Rows from block 3, named by matrix and row number. Rows with one number belong to one neuron. Each number is 128 + 24 x the weight over its row's rms, rounded and kept within 0 to 255. All counts start at 0. Numbers have three digits each. After the name is the row's rms in percent of the matrix's.
# fc1: MLP up (model.blocks.3.mlp.fc1.weight, 512x256), inputs 129-171
# fc2: MLP down (model.blocks.3.mlp.fc2.weight, 256x512, transposed), outputs 129-171
fc1.119 094:135116133119119110137148183120152129139124181133089134110098080137121101143125126104129131100072149170108122146091119107129093104
fc1.120 099:097137149150158148161098136132144150092111113109146140127128135117133157106101108132121127141148156130148142091122138119150122091
fc1.121 109:114164138100108154120131130110138105095156131118109127175108126168111104092120157118091116122132138124128124113140063139148134110
fc1.122 098:094119160114087129146145127088147130149157138174149093150173167137127101112108156145103148134159138113114130075128150160112164112
fc1.123 104:154129127145177098120129131143127123120132124128161111152139126069112127081146110125122138148083128105114108140077112098116157102
fc1.124 104:098158145152145125121137127090106104121133108116128119124188133107142161115093137157090140129146156119149120115116101109125128130
fc1.125 109:117162110171127136098098154136137095083139157126113081158127111114128178101145121130091126083158116174145117135126122127142130151
fc1.126 099:128124096126123107113132107140143102136188134129119129116109094087107148124135099116142123122134103105122096135129146095121122114
fc1.127 098:073115123112144102123106180112079141109144135171105109129118138137120092087140084094121148139158116111099139141149096115115098126
fc1.128 093:132140123117169138127163098120077149124123119112103148127112083113136095100106127103114116122133123111118134145156073119130138154
fc1.129 111:110135098104144088110125105108118084119155106110143156144147105137149106111169141148123142153124136091171097112131155138136102119
fc1.130 096:142148157147150131109134114102132156098141097140119132156097082102133179116102129103141139147148117095084136113137166172139169105
fc1.131 092:121094141147130146105101123126137115147144149146126114126095121160161165113110134104181144112104100145130152095136155120098136126
fc1.132 105:160127128127128146102175115134144136140135152126141152105107128116142057117138176114107150154151123134140157116125140140151088113
fc1.133 092:098112101105164097123142134153161104110113110144108154131107159136119141126140112113142141185126130122158122129137143107132101112
fc1.134 107:125097146102037146120149145101130113106153175138122157149092114163167123102156184166119098136174178146124111184111107128094098137
fc1.135 103:148094133103107133111105110147152139116118133168129139088103155102132150135095175082134117062172121118122135128113169132158136157
fc1.136 113:172145117140092093109101141146105122144148116098104131139127100096139126085158148082153147122140091132134135136130095075155144140
fc1.137 095:096125104181150123113118123103107096114137125129116157141184116105147119102097082128143091156095105128134106134123126123180143119
fc1.138 092:127176163162146100070104137133108094105114167110111132105125084070129104079117131091134155104144124113118089153164155089133111142
fc1.139 097:160108150099124125118167133161113081140120134114174130124091123145147140104118144159139127181127129148120088166125145113095100074
fc1.140 100:090146137125146093137128131152120084158154129130146112128118123124162162136102121124157141197100134118143086162128095145129143109
fc1.141 099:114114157099129108114137135130137114126111150160143137120151122188140116103114167162099111146153135135124117170128129149144126169
fc1.142 109:104099097107141168143120171158104116090142135116126153157153115155111097127120126106121102147123126137121146140107102128058117137
fc1.143 104:105107113198140148092091133134119129127170137145141099101102110108110135132084092116131132126100167112131121105121118102126123074
fc1.144 093:122111105109142131165157169185120150110106124114140114122118134119157120163140146103093124128130083136204133156144139146112133139
fc1.145 095:124148115126134170100092076115129128153130168132108097110119122118151136123094122075148110099148123135133068131166103239148155126
fc1.146 105:111089138138149150150125125163157123123073155128130132133131111172114076097141136137123148147145161122168126121089131121130124114
fc1.147 103:128110092116075116085131164182163160147146149148156118071132143124121108128170154108148129123087130076151147150156086121122148130
fc1.148 109:133128127164132139077133123121111136052140132123093109106146103111085165123131153134117142110180130120157094161124111141115143100
fc1.149 102:139141140098142133105126185185134104089156154111095150189093134146142129122167121120172174086144170111138112168162079142136152119
fc1.150 096:131120096100177132085127103141135094128134114142129145172159107155128141164036144130172129161137146161087151117190150145116130122
fc1.151 109:112172160114077179157172118120115107116146157141125146185097104132130150144107145154110111107103153113120119072110181123154110088
fc1.152 100:143103119119138121123158116125150075104142175103105114148123111098145118112164084142133148120104156102110119128086136178107119097
fc1.153 112:149103163088108126157116144128149116148139138129107107133114129157142110099132115134131110142087103130105111098100119152148115130
fc1.154 093:111100152099113123144134169112112136102120127111161118143139136148106145164072088126091138129121098107111135104108184133093096066
fc1.155 094:110106172106110122087135133134115106162133124141111105118158186117140119142135088131104144151122130111137152154127122123131123122
fc1.156 099:138169132112151147124154111113114145132155140086106110130111122101146151121138146130122144121146134130095104109137111193126139116
fc1.157 100:147153141054143144113098135136166141115173174137133146147102173107109159109138118133129111174165082183134126156119122147103146187
fc1.158 097:148138125133136115127109132107125119126120133125110148120146167092139173156126110145147072158130086120130115131188146073109115114
fc1.159 111:124167093167120128084136140116075131107109129132115142127143104128073141143172121149170144105106126120144127117144147149134092117
fc1.160 106:129160108150084153103096109109134114109118114129162138131145107157127167122099160134108166169152114128155099120113113149114156138
fc1.161 102:108100132154139110154083122146155127128099122155124149059091108066123148108114098115135132142135163162156118153137159133090119104
fc1.162 094:170137171078146127118121129149152117078117160125145130109139121111085081138145187149162132075168157118159107135168128145146155149
fc1.163 117:141141104106086115133110115099167134111146146162099136092148136116119110122136155053110148110134151147159165091081136113159173182
fc1.164 099:142123158126165127135106133114089095084142161121146138117104143120106177123159145144122128132112130112130131125121125132177102117
fc1.165 101:110105133114136060156136139139129105102114137168122138154152134141102117147109114123134105118104134125166140157137109127140135139
fc1.166 101:143165107141130130188097125146123154127112141083081151107143118129134131057107116091095123097111147122115108138104197124137162102
fc1.167 104:093152110165153118143108125096124111174154133157094116147112142136125134124074124189134146134091139145074145099105093131140140134
fc1.168 106:130155181088155115130135146135136110084114155133179085137119164185115098097174149146158124115154130081156094089108164113145109165
fc1.169 105:128114158084069125123162149104158141118145123150120085126164151158139112132159167145104148166144134131156144126109124164149151129
fc1.170 106:115076124154121169139154144172119126132171110094120111125152129099143110132136089147131129105113153124158103139090138108139086138
fc1.171 099:121098129143133150145152132125119139152120153160137121140123106121135104156108106098101102106092115150164119146097113095150106110
fc1.172 099:086158119124144116146109115160097078180124099119108127122113096163128103114147118104108124154145077095107122133150128133132123158
fc1.173 100:111108147117166097141122126128109089137158123137133156123118110104129137104142093106111167135110142153165123114157147175113109137
fc1.174 107:138065155097103116092104148124161140111144148114095109111116135163123140142145128113128146148144121133200121109128103128139146095
fc1.175 097:113146120046172141092126106105118124157152153123174123125134109119116156162085089102117145128167141136116131109182107147154153108
fc1.176 097:100097121106143142155135122155136142147098123152141113129126129114111098118113126099106158146159128101149151153178128114110100105
fc1.177 101:103128131129114125099162130129131082168124130108159162087127162092118116102160137179140119177147155145164082158134162144118072140
fc1.178 105:101143085122121155167108129155162114121120127117107122107122114108096143102129116113128128102095137143156119117111138093177146138
fc1.179 099:103149118108139181117108121115142119125159122131113160136130114178150125128122100178156112105151138113130095106149149093130133091
fc1.180 104:136097158102112123103123155154144146139145143108134125135110129149116137167098093114111136143142146161125139113175123116086156123
fc1.181 093:152122189118121105092104119144121133112107111134171117126149112155162111145189152140134131107154128070154105118113141125151148137
fc1.182 093:139120107185109138156124085103141128104115137140099155124121176131117099166145121120136130079100176125152127131121141128105143160
fc1.183 091:116148103113119096105147131136129118090145124127124135131142111119091116078101174111089158169146179097139107153162114109159122075
fc1.184 094:160101110108141123142121130085113097097129122129115147111166132173102134115130110070124106088096138139120115120147113156100139134
fc1.185 107:172156180128139163132107091134128160121171139105142135123120152138122151082147107137129142122083135167079125109114093134137128150
fc1.186 103:149132146065102193071146111141150135164138069097149118144124118107104142141165157142139160152131133113162153116094192121150125153
fc1.187 106:097133140116108134118147156095123091104108134158134076130177179148175159122154150134095126135162135167120098137084135179161120133
fc1.188 095:106096142186123137136122130116144092121102179116129150166139131124111151127127129122118112166103164143139147126115151120146136113
fc1.189 088:117157097109158146117119061111145148116118112172127114143135105168106117186152119121111063132159093118152095083126131139078105076
fc1.190 105:135138079117091099135160096103165098115107130127113141130094123134064103164153140117186152120203162060102107128113136165097150163
fc1.191 103:116128114117153119108107119094149180128160117149133151128103154135147189090106135082155096081206125115150158097140104109143157123
fc1.192 101:117163102130111150141106124127156158148162101178123136132116129144101181135102158077083142101125188179143122149070159148142162156
fc1.193 107:094134162102095136127151119153155066143139145131091107140133167141166139167123161133159089171125145164132088145136129165114131155
fc1.194 098:116089118121116133125148134135139116129108145146131120145123150108143162107154140168132110190140167145103115134109101136175104106
fc1.195 095:110138084157098103104146117141134144159153112172149123125110154132119144115079121085096132153182121139124129094149127137160115132
fc1.196 093:128153106076139096144148129172143144126109110166091143178134149139152132155083077128147122169187116118119075125177125095129130103
fc1.197 109:098176101129158123117120136147166114092145083135124130132128099151101111142132153117129111137126097112152152103134108121131156104
fc1.198 110:120153127142112127155131133102145148188102159153100101123126133129164159113155163107113145126094153138157123111118146114142113113
fc1.199 104:102171150137119094132126143142111119110165103112114133115166108128165079070153149094103140119123135125084119124147108112171141146
fc1.200 093:162151108136103151134133181125136117126177140127098114150106091136120148120112130091145154133125106124162092149137069120116148080
fc1.201 098:142092099173147134110160118140121127135147142110130127106130133066089112134128084131161156109096137162132128109147122125146081129
fc1.202 107:123134084104109115144123135153157100168116168150081142138122152117135156141132126157140129135141095149146134115133149135080125138
fc1.203 103:135136128108098057134119149111155112162130161135136143136132098138151123071123135104098126170106102072135115177160156110143154103
fc1.204 089:089110130150100159163165128138131114127104149120159104138159139109139119146154144173110117167121150126133138112091204087157112112
fc1.205 106:138175113189137164129141146133116080128181154123114110139128086100095138103146102121105138122172124126144103100120143119172105142
fc1.206 095:141182144154166140139131173119137121103128180098103130135093137115108155100093122105107107085184122137111161155129094156127168094
fc1.207 110:138128123137132102112111137112144130158118158076116151180103126123130129123145118154099099138123126128119135110113136113144149121
fc1.208 100:120145156139130106115132130151109156116190146123133142143108124109123157161143098123127135135126098081113129126125080120136160095
fc1.209 092:095148130125096129149086122108090151142144141156128119149108184135130123085140134113145139145123134164103106145139154140148107139
fc1.210 101:145106089100126140155128149121117106111155154124098115132145139082134124135172182096148100114129094130175108172188110119124118124
fc1.211 099:097088137114124152150129124151147153141163165109089133153152086121156138149137105105168115140126091108130143131154110114147097101
fc1.212 103:076112080161155130132125142103136110122127168165084104143137138136124144115114114116109166135142122180083124146098160168112110098
fc1.213 096:097142089100115118115156088100103138096145115139154116136118132184136148120121114185093126119126172151120115110098111147070131149
fc1.214 112:096136136118148128164152123084148158091138130135166121117140146084082089187104135142107142132119144118117120080133112136097138148
fc1.215 104:137097147146179107120137136117149119137179131098143171152132128120150114101148104124112145154109141120156099110132166164167165101
fc1.216 102:118155152110111143126155124123098122126155131096105123127139091106124152154145120120131122104141116078137147099110148135134146141
fc1.217 102:134177127135120087142120120134105122116137134116119104175110098131123121097146151131101123142133109096142165133112063137142130130
fc1.218 097:130141094139167115160139079136159109147128139157126125134171089146133103136116114127133160093101131167102193093163127139121119099
fc1.219 095:084165113109162119150127112108082133162129136114119118137127094150166144142095130167108125156137092159102121096191118143107153129
fc1.220 094:134121184110082155125120129159136108117138164147132158134119150111152159129152118150154131130106128167117085126114078123118127116
fc1.221 113:118126130142129105136122147142137099097106142136153171148100118123156172164084136101107130168099124148194140076132135182116118098
fc1.222 107:103128127105115116153125100152149175081134132112125115155110122109140071128138109160104113147183101154119163089141117106125108162
fc1.223 102:125139145095095124068136127145166145093147128115170169150126104146093169134119122116141137140147128114167129137100168116130102149
fc1.224 104:126146141094092112108119110126147124128154103138131144123091118132172101113120157110124114068154186130136109106117120179154132127
fc1.225 102:139160137117143143102143144150119149101098107115134153148126129145080125089166168103106158161125145087116133147122122107158120130
fc1.226 108:162154117090089128132130148092127124107157129094103123147130118172099190154125128139174140141131122150112109105135106119127121107
fc1.227 104:158083112142131103111130117134135153105097115154119113118135157111130097135145104099128173151144121137130144102109128070134153123
fc1.228 100:120146158076149112107106170113105117143145165125141127141125110128124083118096115093097102107159053156149146115118130164123122133
fc1.229 094:128147134168189138113114113147128107105150156082167101161096130164147133142142099126142102144101122129106130140101107126139116131
fc1.230 098:133141104135147107131137124120183113113146161101105158110122118114157106089148107145126152116123129135099097156092183194127136098
fc1.231 098:103146122145102111140125133145115171190161159143132177164082147117149112130068105143145128109109104150088161133148113108152139149
fc1.232 096:112098107151160115096142125141122126132177098119105127142174088196157121113113101168145083129121103087146090123149075132078113112
fc1.233 106:140113187086077070126135143149159129094164162119137130132152135126135148160134141142103125154146162122176107179121107134146093130
fc1.234 098:093151121129111131134150140112142111115153130113131159128118114087150118135104092112131119155121108089102140173127185102108120091
fc1.235 096:159142115125126127098091144146165111103121153122155129109075118111085134114108192108157109094187119101097127149164109134097119127
fc1.236 097:140148131112143116140142127114133132193141145137107119135086164121143092126143150168113158111150106114093160144110132136148083134
fc1.237 095:155108160116106099100120169143141082094134180160140168123075157114139132114109147143120092189118153148134110154152116092098152088
fc1.238 094:115140097164140119125111094151137112115088119118112139160102110122120105142149116123149083160122156136116135148176135110132148155
fc1.239 102:130095161123154109180130152113149124118114108121140125151143122162159125152147107130167146113129129094128106125124096100130166147
fc1.240 093:119122101108110123081122102094117160117151113160122068153120118102140113112107160097123103129166119112145091126171124148124132110
fc1.241 090:153124107143154124120116121098124140114076155164095157132132151097094164137126103123112125122126106092120123104149109144121153088
fc1.242 106:142130128132155145147140084098114081090134128154126097126157101065123132081094131110126150109141169078116152078118111165126133075
fc1.243 097:143162173112142120146123128124118114098113115104141108130113139132143183132148122156131123135099113109138123118074142171125120135
fc1.244 091:158136099111141123153168155153122149139167124096102179142135092145154106082148124174148150119079095105136089116154170107104111126
fc1.245 103:111135117154114130138129112139137135162107102141176112102127104137081130149129158088152145092137148095117117102127160107138118155
fc1.246 087:137070137132092099147100122150141118168144145147114106148104107163118074091097138114142147142136139114111138110164104142154116092
fc1.247 108:159098132144117143104081115139142152128122127123162120149127132161104162166143123126178152096104085080152107089119119116122126179
fc1.248 092:128120108162130122142126113121083130135091115194099148110117137155130088165127136129109116124105158108156115135147120125137125183
fc1.249 112:127131169171111130126105149146140155139133117160118149109103143115133133136115092174119078166137123120162128142135132096133124104
fc1.250 096:126154155113097179119168142149108126095154141102166156117141079095106120135182118165127153107104124097112110148083184089127136100
fc1.251 115:147120124124134158140107138137084166084140162140140127174115119116124107109146134140115168116147102084109146165131181101139125125
fc1.252 093:113155125126076116114075154107112141121145130107107140107100119174097124123119119127143111084129141150121114149112144118213121125
fc1.253 097:118116132137118101132091163132103109092149156162145101106114151136121139127145125124094134108109133110097120112131152109174157114
fc1.254 103:118169142105104142109146120116135149088101129108115124130124123164120105111122130098130105178154070108140185112141138118141100139
fc2.119 094:161096138094149106149137117112132113113128088122174143094128166134139146101138110134147149112114153096106141097180125111163153135
fc2.120 099:142124085124090094086142148114110132148151140173150115137097133092077084125137169157139134127123129118115150124140129141118134154
fc2.121 105:171075134140135102105160113154137096118125139123107157100107155138153147164094100162153112100124150150101140126124131114121160175
fc2.122 101:107178132122114109088145197149100084071141113142112142111083066119086098134117114145096094117100106088149081129150131108113099089
fc2.123 098:101129110100090106124096108145128170110109110133096127101106137138134109150115142131108120125146135120133130132143126132136101150
fc2.124 105:105136091137146144121115143144141132098192115133156133167170100159133158127146126114126085109168085130125129165138133148117119132
fc2.125 105:137123133093140081164101120147111128137122126146143145155143133115124105160095122133108099174150167121149148146121113111122102126
fc2.126 106:099126173105144169111096125148096134156118112122164111158150140108097109163128143132136140136130151118196117117099078170127133137
fc2.127 092:137132133185141136123145124171152107102162121117143135120108149122135161133130169126142099119137143161107080155140124101117124160
fc2.128 092:138133132121089129103118138116139163124153122114133135139143127135143169136114141185140105140063098104090119166140145155151127169
fc2.129 117:122153116154069114134146169151157141115125105165103113112130133100149124113168151111160128132095139134144121163142097116111130098
fc2.130 096:129119097155114111077102096161116121104142122117119134117108144153121096134107131181134113080106093142148144153127127110093098138
fc2.131 086:111126150121130156190152119115120139157135081143104114123128159126162138118118122124080159186092139100126145075144082070128148125
fc2.132 102:146152167143095117128113118121142138163114156118138100126120129148154145115154100116172135121120124125139131153135077093088162129
fc2.133 097:138144155140123117184111109101122123109130111080178141137143104146106119097166108122118154105151172141097136102146102119178139134
fc2.134 106:110148106071150116135125109154136120119100115113092160150131121134089131144137105094132163111122131112154133126149125110123120111
fc2.135 100:153108145131138138118142116101147134136096117100118097097131124100154114114145121164119135122134151122117156131137113118132114117
fc2.136 103:105153130156167128122151096134166107135153105121174112122116147128102140155102118091113098121140140173121151114106123102100118103
fc2.137 100:122129153164136147132107108110154151135173095080176099122140158108116141150144170164157119105173173176150119143123170131158124144
fc2.138 098:152109125155094153140143115136120129123141137131127107127142184129169121143112120105141090139133149169132165088127141159111157096
fc2.139 091:111152086141168131182089136065110142086129098122080118154130142118148100141121154128097166131156130115141146118160122112175130144
fc2.140 097:154126142174136148146135127131127128084164117144124116142150159101109128130154173113092124121150114158169082125120108106150155128
fc2.141 092:154164129187138139148123128163142115107163137125095104120111084106147138156129139117176085074092181137150121173104154078150173128
fc2.142 097:135129160132139130121147155123152115110105092148166135144156146146154124133135110151109169085149114135139081126118110148188152090
fc2.143 104:152161171072138122149150126122122127161086096127127102148163146099078075105138121135125121126160153099143094142129101108136125147
fc2.144 094:123144138178144146126142127088110100128158165135095105127114134092099142122106151140138112119143161103114146107112136139154178161
fc2.145 101:147147144101089119125117132137135093146127113128165125125101165141104088110104131148148095141099104127115165126104118087112121132
fc2.146 107:138114117094124129151121115119139162129149152106082089130167132155158157170131144134091181139136136138113147119110133174126122123
fc2.147 110:104120126147150169125133107116153116149113141138133145147121113113127132111102105159128109109144138157156096110062186189147135088
fc2.148 105:148126149059134131117100119128149122158101108143144164158087133111117086127130095122127116137096129105136132103109126109089156159
fc2.149 103:133095117158114118156135076120165101132108141134128141101092148126153141100118113147129132142155126162115127133129137105112135116
fc2.150 097:106170143155153128147112121161106131136130164116143127113124138155170166110132114105173092144077132115131138138148130124106161171
fc2.151 103:140088119093156107103126141161127141132110095151147141055123142125146136150138119114119107128135101157132127085147078167121111157
fc2.152 105:104168129107096108157094131120120151137062114121128119121114136112103086130123150115142137170173111119152157156104130099155115127
fc2.153 105:128135113152136160083138142158102135143105077121135132132186076125117158118135170110134123102107134096141098104154142110153152096
fc2.154 093:121118132176140105110125171166124158104182124136150118125126137130123121100134119137124112102078140137163088108134140108124134113
fc2.155 100:146097142116152110159099090120132128135151144150134145179131101127104074108131105110145124111165132095138157102141149074172116158
fc2.156 104:086154100108098143119096171135097128131121102118155125126110106149104044131087105155154092117138108156138171120111113097115116106
fc2.157 098:103161111161138114150095147126108151110091086094089101127119106143149120115144137109118125132118133113113168112170106126142148126
fc2.158 108:111117127155157170136112115103117116134141134118168112140122121135120132129127122113129145112180178158128109095129144170127125166
fc2.159 097:134115127093127113124120139161151179125139063148126092119131165143128120108162124149116110138119111154126136145087111118067128120
fc2.160 110:133135131100155089105131103141194140131124181138095127108122122161133122151105110119134148129087131116118121139164121148132093094
fc2.161 094:115129123133147132141173145127123123180173166141121058169127151208114140129128159120126157096151116118081136077142151151156145111
fc2.162 103:170105117117099156142116100140142158137107135118077152105129118119164132149119107141071128154163134150138172115119109152097131097
fc2.163 120:148148140150109109072142145135117128113137077091107140077099146126130110137153107135115129117152108115099151148120112126107101098
fc2.164 104:110163083148123106148146108173128107107155079148122171164173117139133150099157134118137072104139117149112125162151105129120121119
fc2.165 096:137116148135113177123138141124125146120145151092162092129139129149165144171173097113116161168145154106090105091085107135098124141
fc2.166 101:131155131147121135081152127126136099098088156135192147117152132127094092147109139123149111151124161152139102135125107113127154135
fc2.167 092:113123142125127103121116157190146095104111096093139143139115093136104097108104140095121086117155125120169121145173127101115149110
fc2.168 109:142124079152103132128114125146131127109113118109073124125130090119140165156139145095121133145122135128136166138142137126120175114
fc2.169 105:123103134133157089106152132104145093141114144127092152083102096127122123107135098152148113097085109112120136128136140126116098135
fc2.170 105:133115136122081113145106118134146173135107114143115150159118141131080104161161120101124145150166119092144139123162103130116122130
fc2.171 096:157103149104134100115144125122118121101128121107150160105098177162129146119158114149178146166134157107084164098154134138106146156
fc2.172 098:122165134129118136100152163168175135116147164120139131124112154107156143133104108136139099143129150126122169131122130114148103104
fc2.173 102:096132113149087115150159147163134112118116129147095086139140119128111116123139140087130103143145131139110091136100168086130122100
fc2.174 109:138088133128147132101149112126134100130103108118126150132129124138080110060127087160122132109109131136097148130108167168135144169
fc2.175 093:140156140147149120164131159155121080126166142147137131140112148141149149108124153120152073128097140178121096145138199095145108143
fc2.176 093:117130114151121157118176133107126087107155183132117129139109120086100166147125139114141129133155134129110108118094137161134136124
fc2.177 106:178156154114108127124116098142118181152113100098129117171131143119157116137135138105113136099132101107141117076122082123095134140
fc2.178 107:158153149146155111095146141124146120114126124096144171107094172144128145140153099096140126111142117091070167115136141145107122126
fc2.179 101:128123140129110124118126147126125108136128118157169096096131152097096099096151154158136102126127118130119169138087121107155102141
fc2.180 105:092136136137153131130135144134095120158145154145141117135155141152120172105094094125139167116113157160161133154107117130144094094
fc2.181 104:102107104132135125134129123101159180125111153135101151116132116128133136152118112124127155117096138131182120124145132135128164107
fc2.182 097:129113135132123134106110122118134171130121111113110099120166124110177148133110109152114132189156128113126075104098151189156120100
fc2.183 092:123144131158088177110130111144130096105111127131140145157141134139154116111173089127152141104117133168131110130158130097131117100
fc2.184 095:079134106142130144101111152114152106158135136183130135109126120147139127108132133148135131113114076106141164138093106150117183132
fc2.185 105:144162091097098129091142160132104112146131117159155153120092114102100093151111139145136136145096113096124141131126152136139094103
fc2.186 106:117118127171144111140102153130132143132158172132140144108144114143136124103129116132151121131129100161152141165150085123127086142
fc2.187 109:117137097128143102140137134117124153074083110109106140133091049117103118176094119112120096072131145098153117128115135122109122116
fc2.188 098:155141132081120087149142129115129176136106061120186124140158157138092119123166136090129130128151127114135105117173082150123104132
fc2.189 092:093078143157121137122132149130137073131158184147135136149106177128118157089112106150138131104113118139125102176113145097131193148
fc2.190 098:100124120124129147148109114167156127150142142129071121126127132126129132100130132125106116183096125167147150152133103145156109137
fc2.191 103:128110169137122147176135135131134096165172156103146116143141110130131109129177148101131149111115128093109099124107158122100114165
fc2.192 099:133141195144138081119115122141107076120110123106104152110120171135150150129141142141168121140145137082094157117150089117086119150
fc2.193 103:131158106143125125110123164070106132105113139118154163127112078103103116108116067132137100110175123097152126136098113128111110131
fc2.194 103:132160180117149092154155141152130172120108124100129135122119099130111120115137128134112138112134108112184116104140127122141137096
fc2.195 090:131149179127139135157111113144138094116162167146116165123103154136090102105111117148185135126096120114104094143129120094127118132
fc2.196 091:135104146152108182134135128095130107132167157139173109122107118123091148130135120095113089164165179175140114142104182165109090163
fc2.197 111:141099181152108159105168136094103120130162159128140139126125121146112123113156090110114144094096131119120147121102139139112151151
fc2.198 113:112098145141133087120167146157107122081149095096130172135162097135118125130144117129138105094152109086125116120116099136099123128
fc2.199 097:144125131121128106043147126125123092132152098127141138095080125141154150211091106129077082139129133145136124139127093118097113115
fc2.200 093:142105172153151078112173068161119116087082120127194086149133199137132158111121102132132126149139155158113102149151124108131115132
fc2.201 101:100113163132140111102121176131124100136148095171104076125153166145147140096121143106152081137100186143125059131124133108125158119
fc2.202 100:106151161139157128167115130132107150117124102096164106146150114148124127096167116125123141121149156118081153104120096110163144142
fc2.203 097:108116102175113120137112119172156115073129157107166113132152161106111114131138109126147121110105128177111123124150134108146131127
fc2.204 095:144114173101118090128140128137129167139143103126141126110112153129134141154140136131107127106124109124160090102165105136104128141
fc2.205 112:146140166098144113121116077130122131104142097105136138156130175139114108137117103113114094135157147134126116150128105106126100098
fc2.206 093:120132158102113167094103110149150073131125115129143166140124133116149091146060133113172132138103108127145137154134147120114131125
fc2.207 104:117110090129111076149131127143125161131069132122150100121149125139108128139180104112141115164160107113153119168185119141161112078
fc2.208 098:117126176087140147087123111157104130166079129123126103135138125120095136141135144128143131139130133178170130092096116170123124137
fc2.209 096:100138134142098091115140116182148072092113087103096142135139119153117151157145135097139108114137106110113130119122109124120146130
fc2.210 099:120136180140127153131112092114166064155151146090144154175127172159090121106108127143136162081164151139116134108068173128145137130
fc2.211 090:159112109112094125124132126104064140122079112148148142124117144101110094080163150129126165112110132128174135112146121131094166160
fc2.212 094:140138151074143076124100111153126139101105091083134164155143118117124113145122130131155120141127201102151075119165107109132081128
fc2.213 090:106133157141165117106130192148159092116157088152183148142136085128128113144114128137124107097150073137163117136138129118109134122
fc2.214 108:120107149072110107100105153139124109153121138109119130136119118130183145118133111156125186133116148089129118114124148145138120166
fc2.215 109:123141099147094106109111139121127180122077107147137105105116125135096093140175148085150150140132123125152135109131110107118122117
fc2.216 103:120105161108137118097109168135160148151120115165165137125140133121147118141170115149134079139089095140112162105117097159104118153
fc2.217 101:118107138123116138049123140119101074118107116077136088138103144126128137172072110120068121132158106161125158136106111153140116112
fc2.218 101:119133104144176134126116140170114175122183151135135114112134140146170164124165146099118113099105119097121092175155123150106116150
fc2.219 095:157148132112105177122161166170130114138110116129152119159118097114099149095124148125139124145144158128121070192102144082131122140
fc2.220 089:120137112135148103188110117109110150083096086113093123147116140149138097124105124103089151163136099111173156115147136099133125117
fc2.221 101:122163095134127125163137145116138140118152125156138106137144141147091119112134139094144111122157116098074132123174088132122116123
fc2.222 104:170167145159101192153128136091106117121135149120112174119150137113110154104107112095101176175150150134154136137141138150126082110
fc2.223 098:152116117118135105149123144126162133133127107149130112106126126096169150129126129134117126142140112179138163133159097129123099135
fc2.224 098:152099135139176110098157123127128119128116133117141092086084122146118145138120151147119110119110107101113139139126106137109102134
fc2.225 099:151121159155123144111193091146154138111128143104123097110102151113145113139114091156157107103145131164134148140130123099103125144
fc2.226 104:144134143180155135116140075142131117134095104133150138162141155132113142092124101110154131074145097133139134130098150143140134134
fc2.227 106:156118116113084159112129143088100153129146128111132145123188144117132145144113121115096144151165169139138124141138137202118100130
fc2.228 102:156128120144164133086124128163110134109126157140117125115138142157139173145104137124144105148111122136132106135172108113143148133
fc2.229 092:134147122121110104141129126134113145061092102141121158085148111087132120095150125152130107124136151140179103130129115064135162152
fc2.230 105:122162162123097119129094134142106172129063130122141097110101105100117083134124134108140124162168107096146157119118110117135127112
fc2.231 097:129132164155164122127139133156120113102151065119129150122119118155146155121105160129090073154125110139168127142179102120101145124
fc2.232 096:137177137160153143138166154129136123152163169125132093112097124125107171116130136134149061102089161141132128160094146116136108137
fc2.233 104:119087139125160096140112128123141154143106109098114109149127093114112108090173124177131151088104109107118160115140131126121121175
fc2.234 109:134137167134141145132094092145132130136115144117145103158149139100068106157143154128142116116138168131207087104090094138138162121
fc2.235 104:114070115130142129121132113156151120136158106117082135112120143099170128120088105127125117116153126165131173091117111136134115111
fc2.236 108:119154118166111142123099132171126138110152120120092163166174093144140161102123166082119085112112146136140095136152145115134161128
fc2.237 089:098143096108122117153109107118114125116099094118105102165124106144084098132127115106125171133185130119142132129166129143158108093
fc2.238 098:123134143126111147144113114113133141114163157142112110142113124110128146133073118101148108180175141128093098119152141156111093132
fc2.239 099:140113098110147143134127129116136172147145115116131109116143158145143122122112174136126136142069115110108125151156154148123103144
fc2.240 100:119117108175125129108128159139131139109111115110120152124154131164150094123128112147143156146129137128092152102128111136131065163
fc2.241 092:132123117151103154166128152068116130124197142159141109123162111122143159117105158152120126145167142158109088160140132146140123145
fc2.242 102:120165086110116118092116162149135144125161163168118111123136131133141124140112164134117124130126082147092103170132133169120134142
fc2.243 100:106129018130121113111108113129147097086095129168102145110131110124149122144155138102131100113142140139114153159163126116137132106
fc2.244 089:110139105166159117037158128119118117154124168125097076100118085112131151155132149154119072130100119137149124133109069151106102112
fc2.245 107:154087144107112134114121122133119116116104122094088114100100126097195128142139089145117127159168132115118146123114112115124156105
fc2.246 088:151157133113147150104166122133153083067130145136117177103083149124099142134152128122131124101132115102095116145126184116126114090
fc2.247 111:093136102096109093149135121149154109146120163162086102078070118116141121093125109091122095157098134143154126140136131107098146097
fc2.248 099:138109125143123151103122135099154179140120117105113104163154107132149163162128114108103148182168132138098094117137149166119082093
fc2.249 108:105103130125156114119137096139106123167136112125150113134133096165111148141112128131152156120136112117095145072156130160135179073
fc2.250 094:157082168130172112126106144167145188145143128128135097144152125155152122105124136142120111135129129119148141142138109146095123188
fc2.251 104:134113139107104115149119151167155153124097134135163178136113128144111114151180097146130121103138097133157146123160104121099095128
fc2.252 096:150127131128170109112139092136139099137108111150141116104091136129123143113105104099129126114116134067091140111137131141130112141
fc2.253 091:125132139099149128161123140166168121119126154152142151122132137101117145143104123124125083150126138102136118120157133081149133180
fc2.254 093:176138158137113114119149168165151145168146175169173162128103137128154123119166124173138119088100104143125127137120150124128122103